Rows from block 5 of a small self-supervised audio encoder (BEST-RQ), named by matrix and row number. Rows with one number within an expert belong to one neuron, the router's apart. Each number is 128 + 32 x the weight over its row's rms, rounded and kept within 0 to 255. All counts start at 0. Numbers have three digits each. After the name is the row's rms in percent of the matrix's.
Before each expert's rows are labels from the 100 clips, of 14976, where the router gives the expert most weight on average: "responds to" is what is common among them. Only what is clearly more common there than usual is listed. The data: short read English sentences (LibriTTS-R).
# router: router (model.blocks.5.mlp.router.weight, 4x128, trained with AdamW), inputs 64-127
# up: expert up (model.blocks.5.mlp.up, 4x128x128), inputs 64-127
# down: expert down (model.blocks.5.mlp.down, 4x128x128, transposed), outputs 64-127

# expert 0
responds to: voice: male
router.0 117:149138083072109123102101155115106189137117154139148117087109079169103125061130196148112139100130110109109080064124160115101081183146174091172120134113100084161117163100103117131169115098122143
up.29 113:112080089106114118141113157143107166086111159080109114146077135126130087150124109090107159117117112237156100085138121144102045117133142110130116082171112085135175137115104171123065149138117122
down.29 113:095175106110149140128109121197156081128154125109089102110152139161158117161161111138145118146144137098121125160095134162114102130105147144095185127118149152115083114214093054153196110146180070
up.30 094:108093142082142150130104097135144098188134130157102125150081174125150171134135180142109075143069144083143109135151063142147107157169162128080158122082116132129116163089100086135142182127112195
down.30 093:146173167190123143140101138201122187102128116069123181130107152158120078145095122139108065089099133124164161107085148162137133171085057157193129102102128116117135130086125117150141109101145159
up.31 084:163081102128115133174074144148112134117127154149065109141111152105116175066139141124112121177121110153135125121124094126105117126122184090132109091171140103092217173121079140080144126145132059
down.31 084:054131120123121156058138091115120153162166103149127117120142121141106084110085152176059192079144132108118107148115072109125100154060136122149090104140161106119082115118133135125041081185119156
up.32 087:138160137160095120162160109144119143148146121101178127210169032158091183095061118110146150075100150128145119129174141116082153101119155082114092144124118197124109150107133185126119143140166128
down.32 101:102112103086126153131154155105105058090159121132144110066125201135135092117135142094171130150146162171115095128101123108143118119103062118111159137085173142162108114163139113141128084070131152
up.33 087:116156123094161201062097131198181085100145147147176158181133137128073141049137111125192095069113162075110077119151090110141164182076160124124119095116212129124154136127132073105146172095091159
down.33 096:200134076104095143170126182136113085065144123123136105126088116124186135123164136047143160131138057129085163134186140105131146115080155055133180104103145150197103098125156146168089109178199139
up.34 091:194152099164071122149159129156075135089162176079177103124124141118160129117180129113168085165116138149119106112155052189079142203083132198069169105155085143141090099122168076115108156108082121
down.34 084:090115152114097105126147148154145081114117154136091194151146127129077126168148044115133141186149102132127156089144224111076128184156150077117137144080078173094192141174096129172093200169125133
up.35 095:163139134120108135156134132149119117081142130101097097172077143128122126106171119139147155160081175161073197143123196091110055105089127084147097180066142194126108120163129098172090134132068157
down.35 095:166162124143098149110151077114115091141078124140086109116148088104133104157138190144094112172153123078124140098110148146119159128146191090129143086114173164112146070144166174116157119186104129
up.36 113:167140182084152133127153158110202136109166125135104138091122101159118151117104174170148135131117136117172051195160137084165162123133109104144133084131125103181121111140103087113105119071163141
down.36 117:196171164142136123107146113070152220150126148158156111167125123069197132164074145133106132135085106113160129126192140147153178087142131157124119079121063150103141127086104118133080166082197086
up.37 091:139147164153111129160089106178135133130093141144087098133165143205132124092115129141099140119132160184145183128104098097093118178170138089086099121063118116066110127144142124103157075141118117
down.37 101:155139127151071120109122144172129068084176151109176087143118143113078111168127166155131165124200126102144110062085117115095173150125121148171055152143081098195141124103080130134102128105148149
up.38 068:073123117148118131158198098145152172108121143112124159125104137108083139158135065131068126130097166160130164097199181147157088158148123101108132144107174190131133087106212189121110103105152105
down.38 079:150123155155070101090128179203104130173205110144105042133131080126114115120117116145176088172142104134107177027128115151109166189110116102131112105159156093050154122166131176154149095176103118
up.39 099:081178100152133096108119147127099113095087145118112125143144133107101077124158092144119125089120113165160134138107105073144086191122068178116181096176059139108165163135078124106201126131145127
down.39 100:175146149153149189163116162097119107163104093147080156069142116077135112093129147141143104100131102129070140120172122162128130135103094173165162111119186184155128116185108126124117152123149112
up.40 089:122165099106090140116074072099120094167141141153157113181108136158144069199138157117094165130223125121100165134118157076103115159129106156130121128152092110125064160120087099133134181139178094
down.40 088:147110177157137130139170143211159132160140141145124194157080103125103136096101112139133097077055160090108110121147151129132122086128086118118153131177116134119168087137158061107159102082076136
up.41 095:189099177107063114084176125107137123161148120162119145191096135141179135080151177104121107107055087132118158157188121123076087109098099172106185161136120138137173142109135108167086078172133178
down.41 087:096148122150150085116083155197137185168084135113122102082100098156084181111142146159098207117102187164148123145127162117130152082111088073151097141173139143158124118133091140123159149126089135
up.42 093:084164042107126131136084159124058087121095079161148114101127121077127144142118111139092121134117153146184180133112131100084196098157144134120046141154161145173100155127151142160100117130094128
down.42 103:089152161126130098058132161121131123135126157124159167174131123074095103154122112168171094102122179110148088118146081158163160154090107194129130107074111105119118109177090161102065089120083120
up.43 106:132068123123135093106102162114146124142090128116141139138115080150125181118203106126112127139091113195121088140170081122108077154140132172101252111128135129135144175104103076202098097141097181
down.43 107:096187142133129160123133138114136115125104148112135135105135167176068131072157170179131095158163172176143152131163150193130132089026066123162141076096129125100108116153105143089157149128106111
up.44 110:093107132094155137166057117197141122104072121115105157118123083140175114109144119178168158147091144115136157149199155099109155157094119147105158153180134130137135074120132038114097132129042065
down.44 106:140153135111155122106088106107090141105093129154148067148134134156149132121159147154169108119090099130032104100078175133133176128078152146064163111196148166141106092133112070146164117200086145
up.45 119:157117131154133155139120137129120141131145116166117144122040078096082139074085069117142135106152132136142150092118159130104134173184129116113121106115089125171149091150058156128120086161124127
down.45 107:060079129114140122129113083091145050117130126093161179128113187150132117104158080147123150084081200196099098155163126169132135160112134158109154131069135143164109119041083142095179125099172120
up.46 093:090092117049112152107158135162127141151126104186139108146133150187095085133140166158141136109122165097119093152158175146080153096092101108123064144124176121123143065102076117129125139141140092
down.46 091:182149168152190102160115146117117179132158083107146141159154124156063126098159138125126094077135109113168152097112162140138143148161146172155092228124089096170111164091146164094128150071151106
up.47 112:154140169148093126185082139200102144153085130148097124138102053223110095119111104106141099089174114094080171113146143153119139107126147125133140153100074124135157124136146118207114115157172113
down.47 103:176107145101071177084126131085164082181153085140157136131170122109156100104161162110088176183152144113092102135079148091149131148129116120138160172159097146088105073179118079165045122138123101
up.48 105:189096171107073126176123162162151134086124099130111109104111167152063098096152075112145086161123097088113104088122108101124095129094101204138178114129166151173163129108129134165126112187098199
down.48 110:103089105133114109150136184144189100105137124169128163153139122141155110167169119147135109100132183107151190099066099099163173148146091120119100192092094190108136085091119136080109119166120137
up.49 074:130125173131149154123152097152119160178086118136059149142174116152122161148132052122122088077120144124177144159136132155120109109079122115164099094079186146109158130115106156127223143168113149
down.49 084:102152091167122143118114088185123183082130074151115096119174148155127080116157115085132139120128154110115129209163140109140143165145133190117111138114084106168131133166164177108101128124054133
up.50 032:148163117102163158126126139118146164139133153081041178143042133172085150119147094174137122161126103108147195130171134150130095108068142112122035149132152121153130082133088104116126136133159115
down.50 064:136132091160147075121127133128167174106197067167134115141152144152099082100135181081145096089167072155108144117118079150085100123107125110129064180121094070132088106179154158112127148162080107
up.51 097:128110068136149148100094096029075104143082093142136139172163084119097165140122090117144140132142136158169160199138115163121142102133146125155117162122143153109122124095096150139090068149164155
down.51 100:100151147083113142124085157114118099129149171095148152112056164132128182095141101134137129114150105081156104197153078051158158113153135186162120122111113100170169131114149175106129128107114133
up.52 097:141107162110179180119140169127130092140164110201092118159150194142056053075119122102052156131100122120143112151178136145143102116100084136164053131140149139127123166145164068114104155163140146
down.52 101:092104138075082174167098093139074110153143144096137091099180041083147137079141099108126115163162129098111147111114140132159065134140139097106165130130156105136148134133103179173129130111085095
up.53 084:106117108136110150182131127165141133080144251076151113122156143059154133136042113147151122109158199160117139156120082107164155128150108130138160123111097131170168141227161141129127113111121132
down.53 095:118075107151120094097124177072174173109102067106157107160134119116163092175163180130091150136116117176121135097137125157128075156091158163161115106166153130121081078128159108155106177187098063
up.54 105:116142186105076111141068158087155102144141040169144095121134058169106092188214093146134028156154123119145143115075124159110167132173157096124132146124116168116125149132120130102128145136133091
down.54 109:095090165095159075085095056082124159139117102094110134107136144098161126137065137159100157177109124135150076163138117103118123127141081095199159136144087086177112113126177151134166110193123104
up.55 087:077100206118148137087186100083087171124142056162120130112165127151106184118121150128138145108193118185170143093160089125127116103076150116097174171110153136109100109180170113162117080095100152
down.55 087:179127107141182162162123151097068113146110215051097128215148091126163140150082080113161111166130144087154122060143136177181172124162184096089154130171131173139147146144132188116144098125149127
up.56 098:152155133095079062107146107120126140078140123173117158116151136082164135171104120124076119097156139155107137136099123114148181110145147150086057143075159130135126152129118218150097118123114118
down.56 103:123093097135100117095157128173112102115166126113125153134161119169174098145102094155113096098131105154117091122122124085152128165198117138118153122111161068107127100160106132122116180139110125
up.57 090:150113080123115111189127138090187133130153090091069138111099105192079103116137096112076179155140144072123094140139101168133107102117134152142103154161121142089117110152127135164183127157164185
down.57 098:155120060081155148148092100127113120124086177135140159144095124095101158162083126089130146063125106167091164159126135125136147171189087107121114116106129122105142111222146126123172178129170134
up.58 111:120095089105160193081088127169093136132090101126098083151119140090086126134089115132099135169096089156120135173176116101162085072184152155116173118181076145144133150164071122132110116175119152
down.58 106:162061119116169115152104149101157106117075147132195099131114091115146155109143076097193141137071070096074157121146143097124107122162088158107169137121126134116105165187090134090133134174203084
up.59 103:153107199122106161116107142177162091133123153137096175078109080183078096123161159145091113098110155144108121177111105127135104062134121163153154117188101134168123184074109065153116130137176167
down.59 101:101166120125186128090126108155169158159118120150135105205173098073128072120093119134089131144142120127089089139148199132163096191140154146094130148080115185087159112141169133097141113139136118
up.60 112:091111077071125155142145144195148105186170163085156129167110103101072141143149111143129137068135161063113106157146157145134129161151108145142125079116142121189201131114179176144133151129165144
down.60 105:132207147100181104140124156076128181082126152093087138142094140120080119149177113073105177126100108171134128092133196110146049082148098123121094137145103190131138169123116064143125131165150115

# expert 2
responds to: voice: female; the word "and"
router.2 097:107125150111117105142108077126214071083133187160114105204123133041111112128112109068134149162165150099137226117137124123118153114122122152122096090143155154138096108120144123133105193065105098
up.29 100:150167144183127097147177143165153104143171123114074146197130134088073129077148128123079113174146128147145156167098079125172141167194061112137046120129163111121164136194144114132094132090084161
down.29 099:149102140133144125094168101153083155070121166158103113145112119140088138118068035159188125165106171100131112173142097151108126067130093149094167093132118109128151113143117117134161120198156142
up.30 100:112213151168144086160136157120115159120109106120150138108114101141078119072160140123118142116101158170148135144088129121089135150092176176110133136182139129143191132081084099111088105118140166
down.30 105:090145169142151150122166136155155069168139138133113116106047057111143167152069129134134119141119161149151113143107147126192137080184103110087112122148093106084161116173100076175129110077121127
up.31 090:173117221102060112197177213112130147111087091137138141083109095175141181102081130154160112090131158174146096165167118135117120123133098058152133126102144162116115156133109129095159146125160111
down.31 109:154146120162151097163170130137137138116088140121178115158105185167070205148096112147117114086188113174170116130098098173119064103130139136148128126162115144145148117079122095166135076142098155
up.32 112:081120093077087100085159116118037112120145104164181121177094116110092089194121151120150152088122063104163093097130114135137090127157161174130104202129112151155077099130168108137130152079154090
down.32 098:099152149186145102137131115176139122209129151133142087133140128164124108139138126191102139152170156101082137107091152093147112102109166122188117146128046104091150130151065107188156181143136114
up.33 088:155161177154167137155100139140041145123138120100175172120132050125099070084112109140117074084127139141172110148116108075179138080126122182145099119163137128126140150159131098162209103176142162
down.33 106:130122133127031174144159140164165090088182150108133124105081130128111095166125100088116138088137155124124111107103133105113098174078124068114092111127116123152125101085167121126130087174158134
up.34 104:088145047150121145236189147133174100095150146152114121138104216143087135155122158107172140167049098088119110106174095162133102096144131108122102123128097126115113118143068110105155139083121117
down.34 096:060092121082096107175094156150136123111131138111136129072081075122134099111170177142131100076196137126097138130127179140152119143137086096176184134127220093099163141092135172167112134124118184
up.35 078:115148087158142158128109083132107136106134101084078170138106103146119140133137159170109103216100115112109126115135129121128087123192091132118071160145107129181187092136138087160118164109153135
down.35 087:108179146126180157107141149078137168107140137126144116138099160175087160156189094135123139128144195098081085148106138142188146146074123140163085120110136137119171106062131138121094144165135124
up.36 088:139103127097102118129135086066152120173114126129142108165124127130116136131150116153097153195089125104081179113140094175139036074166082182078136095126142161153123074170161134104184150130147071
down.36 099:144127094117126079120105104149146105097083098078086155118131152121126111122147177126156100116176139149117101099056128128104165150132120140113125107199162117101124209076152173156121123167092136
up.37 089:140129096113102112160186162111172140119134096159145114094078116135139123145143153100126097196084118132160117166133123109072110073128070162096159107184047130179124091155121124150108100077180136
down.37 093:130098138138164066064092118061113129133155096141043157118138186105136105126137095119154121100149133161110125122133155128113214165121120137085110152104146097125095153087129124184137100122100066
up.38 097:122051092159095207171158126153155092137153129162128138095131165119056193208077121128102100139151188088118119121166091130114103165127141129131165081136088132105093136126130112145102113091130126
down.38 102:102138163168164186112149127111145164094112079121180159107176129110170123109153117151168122113090086125145119129132157150103085160100132122050093154185127065185167154102094139199084089143121102
up.39 110:164130122110099085150110137193142153140149138160143136155129090203171154148137082110153118109144106100162102136087115105132092129060162143091166132132106181171111044107123141177076158090093115
down.39 089:162214161126117151125092117120110096153117155076109116117166208088119079087139168158070084135053100134177129144102122131151147105148154145140126191130109130142143168148129105065154073174153123
up.40 092:135125145106125105129143097025096090116131146231168153105088106156143131087118144110098094129135105102136099113116174156190133113079133092133128082141134078134159182099151102085130101197142150
down.40 106:119149139104074098086158107128161114098140095132183155146185115155113155123163124097108141086153147115160106139161150050125100167069140085147081124142163126134122122085160135116148207113123075
up.41 092:202136181154125130182179105201059153137126115087107106132165148112122155141134053125148089169142096110129160159098119121071133091118116140129121106175136158174115140104114150107159115145133195
down.41 116:057125061131114111079141167131133120110120138172123190188137116109149156152121155105123096116127129111087116120170093111101125090193139153107151117115157088103100177115144115119159129151157075
up.42 092:098191097102128152068110121134070234073130062149184129134075102172144114098120178154156133117136134123118151077108109128153120191132094121118123101160187142125125148099166151153120140157147153
down.42 111:117083131125113092141083159165131135103149105166115125113217111160109094092162217136128115144116117138124139192127130168115122165164154130082124193136133117095182192077122066152060151130106110
up.43 081:188107135173115113115070160133142086097026131134140110146169188126112164118202167120173119160124093103155136107142099159106139183145140109103169083139133128112153133158105123152113092132102085
down.43 102:116127125121170098135147145091100154107132119150055154135065097119139036148195137175130087143162141128155152130174061083086148130137083122107133110128098110129119172131183158171130163103121126
up.44 096:105131124120176133128084133085149116133136114157154138168171134146098182183092082133079105078086146149154173114148114136086090080146122164169137178147123042131067122075158105176100171128142139
down.44 117:124072122133086129185132126138152118083090171108089130152138134155118139144179159198081101086143084142152141108123171157131073078083080091089111215164112109128090202103156105116152162113121222
up.45 103:135123131126083119171122125153090181179115092178101125177153103120133066116118108127123165174117157055138120063134101093128159112169129122178083092123115140096142121134122103143086101075096135
down.45 115:109122052151115115159188184106102083117178166150144170073197055128114147146178119168153140173162131107171087103168138164045123137135200147172118103128050166159132125077108094151172109162119159
up.46 108:130169173160055164195107170084106106096159094095131076082155089175188099147100119102123142166164118142148086145164132097051130100154126126105046174142113172128139158088107176133143167102158107
down.46 111:135144093082160088089096122126103086113175174107148102149072179110078131125066104197133150145153135113194160129123048165161128188145130122137159156161105110162059111142084147163142117108157131
up.47 097:051091124123118110151095142113118120099178048134166102143174215123039179137157122117079136156103101126106177152097152098152104126157158128145118133163071134168104156136170099151105163058194138
down.47 099:157102113127110141158072149153121139175184138140099130133147113130194151080126084086136190077144095107080109135120101143149120128128145101103127167102122123065147104113145168096134165141112136
up.48 101:181172132132111123084136182126114105154090153083086135107186099054117090115175134120176126166125135090139113102116152135135066162134158141175110114109124186164148118138135094182152129116132170
down.48 101:136096146098134182117152152140110099112129116069097124175086113132166182112130079107091153116112093165145138073199156087075153207105156144177102148120081156107081135156106140066128089148218151
up.49 089:125092163113118131115128163107178162184105129102138073168119154153190133108171080180106108138092150070131161073157109175166102093103082125087093148170130072171131203157131124113102099158115130
down.49 097:143170081176102105123118096187121122111060151164162079131112112114143086145111183166116180172150074123105114158095143104084180163081158114173118120114155094107137077167128094168142174066096077
up.50 116:139171092162160100146067091128214167120141108151131156149067111144114176112104141075130131123135159095149128097120161108138138120129138150106177098149125092128127155125114161159089096131107154
down.50 108:130130140151109155058116196155128087132123051123093137123183093133127089096175083136142122088079085128120061161150193122110125138134119077080167143149177164090092089214122152146102140158180125
up.51 102:158139082186132145149140098118158105125189141089115118084117086100093077123135085122120124089144077095145137125072137156165116151165180148135209151199108122075148148100115095113103165151193106
down.51 099:083223134107181125090142104128085136155125076156124082111141153122130135132120088124147131152091165107094106145093121114104149113069164172148083135127109212134140061164094120142124084131120158
up.52 108:215143121141124140149129151123130072076102135112151107111118162089154151093145153117128157106137129105142113129129169163153119231123069075165146142125117150165173082096112075142089110089158053
down.52 098:105121156110135165137092134152133148155199176100126099181160073142134173113144109097133109177113139144140106115138058099086143120110135116127140138104140159097042136188134100114120199166125145
up.53 108:101092101139157122138156079167165095154129100171088146114112111144067171192193141092141166130104076099103140133188100141137146176162138153138182110130092112132060100139131132134092120101076124
down.53 130:148192144157118166124164160044117137118112160150067144105144093161140123158079128147121085119121137140197064141126107137144116087158099138190124139112154143108157128096074135140153110146106101
up.54 038:091161151093192136143143087164176100128106103096138150100115054169067124188100137091125167149116123164138118099138110095155117147094128135133168108084093133129139087146084176099093133173118127
down.54 054:160128126070120118123095098073140167180125129201084168132170150097049095144127118093154103135175150115114161163143102113138157115048183157153071137084128128107093122112132202118109207123081106
up.55 107:144112126107109100151093110175088184159090101128128194131166154130129103139129130118146109149095139154066104141108081104152117111104103198139107182158109129100087145124097086085049109104120209
down.55 093:176125073088103113088116142086189112159156080147112107143124159154174110129125101118150110090143151104084149159176083049120143129108133139107092095072118200120135121101162122093153114126112120
up.56 109:144147190177098167139180156114099120124092092114204101157071187162124137100074102127163095124171150087115170155222102172060090125124104086115181122085112122109124138181158095085172159147135096
down.56 100:100149104146097128151109144047134092132099130126130159120132102168113136131123143131208156100096136171213100134106092116152098156188102107076123179153124127113164215122078126160050204088094141
up.57 111:084146079148133163123124096134146076161112112145096168164115065167119143110169123123119160166137170113109117101184143149121105115138093131079157146082093169126158110117146164138167150149095107
down.57 111:120114087085155130182181146111104147100084165123161146111181198117118162106141167093165140109152108099129133148058115121161109138135139142086128129149088094147086150171143107059085105079130135
up.58 120:073149123173174162141129079073068153174103143138090112142097154144111146186089106138108169142102134167165143096096134070145129084126135163108052085071112095152155092121111125123169150158147119
down.58 102:139098140153135093123132156162165121185161123117126149060100175150165150093141149075078075149073121104095098133151186129098149127152144148088163185141144068082113113079169114099131117145120153
up.59 120:191119124179161163151097068090098110121115159104130139144111135031112154111088188161117113102166111110158116120096088077102162073119186126189151128101130118103123092129143107135125084145125079
down.59 106:154150178102106111105181180163092096093201207096194159150112063128151092144136128096116091125137092102080123182146146198141145111122138171113168127113086155112155109125084094067121089114120159
up.60 098:103144103153132145172169185124132122120153123133145064053143054115086139108155109141091160111099127125166140122133151155130178154133081112090098127147156103157161080193175190185067107124122126
down.60 093:144077124140129106135107088127153135139118158146145168148146161109153085116198161100193078172114137143100121126071123150185147088141119156101156132105117103134155101067180110093127102180137150

# expert 3
responds to: voice: male
router.3 094:080132126150130166162124131088141115148110110035202166081112129106140190098080071075159124142141161127124147113103144098138132148164093140098138127111171127110081186107161094174121153137124143
up.29 102:118137153142086127116149185076121141147137145088093151151126170145128107079120125098117071151125199091077134097186115138115112154123103190143106131106136143177136145138125185117151070179050143
down.29 104:133181111175184087156095130153164055166087098083094113136126115103104196123151137140124149142141115159099129092107083088142117112141175101113090123047120129178161146159152208077208159117134087
up.30 082:130114108058167110138122144147084152203104074064175109146151103121174129080126087119103133060116066145199108141109144114111124135132095177110126125172130133134126111126092105096152152118188131
down.30 097:086103139102157181110180196173161101084117120164141145099120161156078096108111188108109129138108150086144112175186098135108119189190158149174114135056131099145121069125153100162156042098082136
up.31 073:160149149119067188124121130136126195125133129132115113100150109140020090090141177147123152130176084127146137108133167147109113121134140124170128093097128141132128134054103112144120125034092182
down.31 081:136128108095168134079107137164108118119111148115073113118129158151103129144119174137131139101136087124125136155159131140148127119153156126114146129115192075136116173115107174134151115114133053
up.32 108:132178080078066124110096140153121116165151170094074124154136104150113109140107106167168074164126135074156081128102163114226164110139105128107087060156106145083078166105085142153166121116112126
down.32 117:154111078101127125101140106088110106125140128157152097148139183140152136142108141114120108164149091087134059152116159106136068128108099127093202116091180125125137140127097155146077151119128177
up.33 121:144148104099136101175103096084110088184131132097130129146110099083096128166120172113075096079174109109207207126117109171174140181124162086134072117144144113158135149058175147147124103177077123
down.33 115:140084150100097123040141120123157136121092162111124161077156164111116133106178132173189090149105157124122130143102079110119165116099155196131162146111062161140138083112150151149143158117201158
up.34 080:089091085125076121134127115146113144102189140128196070133132150133061112100141138186127169130105078134075167123127121125109142164147126095171169098207083165147121155144073112085112134130092169
down.34 085:115192184140150112122139134132116214130130120115089145164199173117131083126092116177145111126189118145127116141139111136099102122158132099062093137128117123146164141072123118085145170139120131
up.35 120:178067106139109128179138146104157070104123103090153138143125117135155169144136127119120196112128092103124100106146165152148075127130096131074164104081090164139089196123164122162117121132169110
down.35 095:119192163120084060070114136132132150133105139122159151110156136155132153077120146173123107180187123167074144165086119126103133148139087165161182103118161074124154091158120140045130108128124147
up.36 095:151161127108125111157145141079152111104158110039078110156089163145169149140113133110187136139140148116143183082129122139113142168100163163130160164131125166155095163131111188129119155140058126
down.36 104:116140157122124142128149118131130122171102122138159124126073120123103155191171113126115119164128106173122138132135142176103063116150103124149091161137133103094124194114122113205133134059184124
up.37 119:190117130089075140128162130099151129117144153096124113079109155096109136144116122127130166140128144130178121155162132110099117157111121084114130178144245129113118173137072170150133175177076125
down.37 110:146190202167174145133120102166143086167124103127099131152124075176154154092148116100128160173084135146129092074132154104066106143103085139137165110141112145132134162102159070103168065158142165
up.38 094:127129063179170106110138147110164136114107119105076143060116127135163145142176168125124111077153164133154139140126092079150090095053146130109153137172096085074152077140102126181123146152171175
down.38 105:158089139098157109160160101145093141112115091122156140156071094153131149073101102098116170170114128084045172079121125117090135125151181117126145157163137109154192085122089071184144165160046101
up.39 111:149146092110054143125126178130126123141137182131164196067103163144156100145118087137124081134162126119072129126184112112108102158086195151187177075083068126164082121084108122148154120123119150
down.39 111:140082179136146213163097122143083071123134166178133142155104111105136170156153131102127158072065140172146063105140118109152062139187106138097168088076067137116092116103137114120093147115155115
up.40 110:145141153149176156184059078069105130159105123120098108111098119123165134103154140151142140114181082091070177138128181104101145147142151147174128119107101167195175143129149112152053154138109097
down.40 093:110115136098054106122158137127207196160127115113122174069155133137116156169120128096086152063100149079131158107164155116111095123166092142155136120143156110152079094082114110121156128086138137
up.41 078:043150162119121128079093107133102120109120132093125108074194076177137134083084193103139201073095105119130133130110065185108111148099091112148143099112137123129109136216103139124138183166138185
down.41 095:135154105095159104173111113102121182144138188166143116126099121079129104144122079174072154109150131173071106141086164129139180161160164111132086119141115138125152126132183166099113113189088129
up.42 109:078133128055113114117158139091184120146087205170109130174119064127118119098172103183188084115080136143139105158172119119110116065141171128122135086113161196159116137102143144135125082123125153
down.42 105:132132128163153150113144137138094090155103158131098107101143126103149155100072115159155133120105154139113118118074120115089168070102162139114170067102130230099144057157127148061092082166093086
up.43 133:142111123146096158151119114106141156118121162119121177134145203070065102121122104122114156154151147121152115117137160157127160190122115176149120141163117098171103128130177098074111139080130129
down.43 104:160077135187141085133131185092098104121138088049171095151126133174136133073078090140148108131126159113093106143064123140176132069143135107149130120130099165119153113177115121122141119169154116
up.44 114:075088117160129150101125144135155118154140098195085107124135149168130181151204109108156157137091156118161094105168149173116106144131079122085160104183086112122107098166100102113094121098108162
down.44 113:140126119099068135136121154164105155124129101143129211121180091121086115176113078143124137104139121053133169165140164121105119124120123135084129104179116156094139103066132170129137162140133203
up.45 090:131125080189137132134148109181123092164086132138143112143130186144125128155087141179150154140219173133131153136103082137124122087097139121122095140163075152126163152060096132093129129117089171
down.45 099:183118147121115098107165097137129147088188077130102144124102127116106104156187140099096143114087094147175107150133119129165081146155151142129167102111168095087111130133088089185114099110131134
up.46 085:139132186131133163136111137150170154142086125178143184123136152057140123128117186119123108118142156125180136135141142079114153087193172113116109130175086108159125137151147140059127072120108077
down.46 090:123166077117103178123141143146126138107151133098124116095055144143116113127152099089095120124155115099094130125135133180096082188147115115089083162172169184146091111127036172106147128132205129
up.47 094:124181135092105129078187134141077109081140112114157125101170126184135198129144150121122150137137101136111134096130123074135032154111143125151195125158178130066106110068060094144157116093093105
down.47 114:081167153091135116158095168129151107162127145136124103114204078137168096151122186128115119158053200145162157081100157123161139133095152123128092087117133108199157140102170173139104097122070146
up.48 097:163118168133137121131165116165152122073162084143133170109094159113143163109099131178115131086138156077105126116107145146125116130151071134087170142211072142156186123101128112119182162116107157
down.48 107:133136136110100175092117111078174165117091134131198165100119108117099067117106127076089151075155124106156163129169127104145110119149133098128102123111110178113139085119096118114119116199099170
up.49 090:090132162092114094155119167119136099113138099087131098152165126162175175131115178135170105172115137220205205129120165100171103175123128126068089132140096146150120095133125117131144176083095062
down.49 096:209122169201142152177128137105112125092122116133112093128115066073170104183147080121141165097151106118097083118161159110130098171153078154151114075138105169175179137095102107115099121120142183
up.50 107:074084174103108103082120140131134141128139172199131128080112132099123099087123158135173065121124159159140124155116175081092123141165163142139130165194110088115147098122132142135080158101082102
down.50 101:177120126146066139113152155113142145119112128123104116156138125116138083132091135147105144165152130115114104074111117084173162065182136102084098131165153142171130095181075144139089096112170182
up.51 100:137185112151126088082121095146088124129140122139118106102107165126137168156083183151132129107162176072099102159122100148131085137101124123179161156158120100120175119153095158114094119130082147
down.51 100:111122121124131159156143114125104120081147161142114151201117146094173098138106137118094142091156105110166096119116102144173085112173134114161118072135120118151130144082135115085189123115195086
up.52 106:195087153145109150149170157142158167091091154126138135131144136152131168123130097178082129163088062089143088077140095150140085127108141090121149165062101087153177121101096107134127100094163159
down.52 102:085117101181156147149073108098111154131185108167149120135177103094134146150099137131112100069120129111138144144093113155090144129124154121102132112145173171126159150155118149074117117094170068
up.53 085:112146116108133181116102156106077213129111101092126078117159077152163140136149166087151168124126164093065113066116129136141109169199113144126137165106120117161123138106109111136188093110137127
down.53 096:131098165091132077142108133107103081149104131092107120177150165143134113177121126119119149126151120178149090138171127151120176148044151138119101092100099065106131098115188153114122154119187188
up.54 101:107123151107139175159089153131117156105137091142150095128072167146118129154126130156119141041083101142169123091098186089141119142127159147157136119179156111177118171081117096127119142141156077
down.54 104:124086091120109116162131107172115125093041189190163105156138175183078151189155162065109087163134124115049138118115140118140129099131178166087174114155066098128066108165142099170111088138122141
up.55 119:148095179103194125117122143169144135098126107137186112130089052123104169089165170085184163155142149123162077093106175136082115164125153122078164118121121130081167120117143115142123098118093117
down.55 093:089126133227182121064122072129159152165147137088118112140116158157167183175148112110112129115185108191128139103169093202133133143123120092127123079088148084124177126183145132136099191137117167
up.56 105:170102112168062125140100151116165091126115111108137173155131115152121151124119152170146134105099156146183127117082150150054123163101168086113170155164029080159083097101126118134133145115095132
down.56 111:147151143088125140132156115162114093142148067118160074131087120087184133138123122107076153124168190136114164140192135110124145130133118144111136093116135170104142139128177081129164142157141078
up.57 100:113168137117073178114132153138124121152165132061118086079156130147182091140102147082149118102134085113198106076144194121159091112126174162074174116157124116106144147144103170151190103132087152
down.57 104:152154155111139074136063119157106172104131075143093161141114129198073137121192115106162064134095173110103180110128111082127117098100108162110123114179139141141106100110097138107099143158134103
up.58 119:200077115115098152177106142129145092112145134143107120142121144087073167093099113117163160143114150154177112148154158166132082130101069131150151132083128137148147173078131091167155063161100072
down.58 098:133099186090140089097115129115113098178119118098112110113171165166164078143085095144052183138090156203090112151096154128117160153132163114082164114153119188143103124085148153124113205129114176
up.59 085:132121140135109062170083151094090125060145171131139077098136108163130121137135147079118187143113087091110112099168122190132111158074116155142189137174164088144120109097120177151126158134150120
down.59 096:119131120123156176138135122125147134196108103153176124117135147132077106152113164098173108143141112125146084105069170111144144094121180139117122131148132134125162175168040133177153102126114169
up.60 109:128078129108142160132163071112124093176133107140063110117111113133097135134109175142122121237178197142051126114174125103143089115135124074120099181121149135137098109102200116103125083102156114
down.60 104:114158081134110166120132149161169172179124088139150186073075169151157181103100135127138119149142111119133097151173139102114128157125097156100168109133174112106122143102093102080106087112182123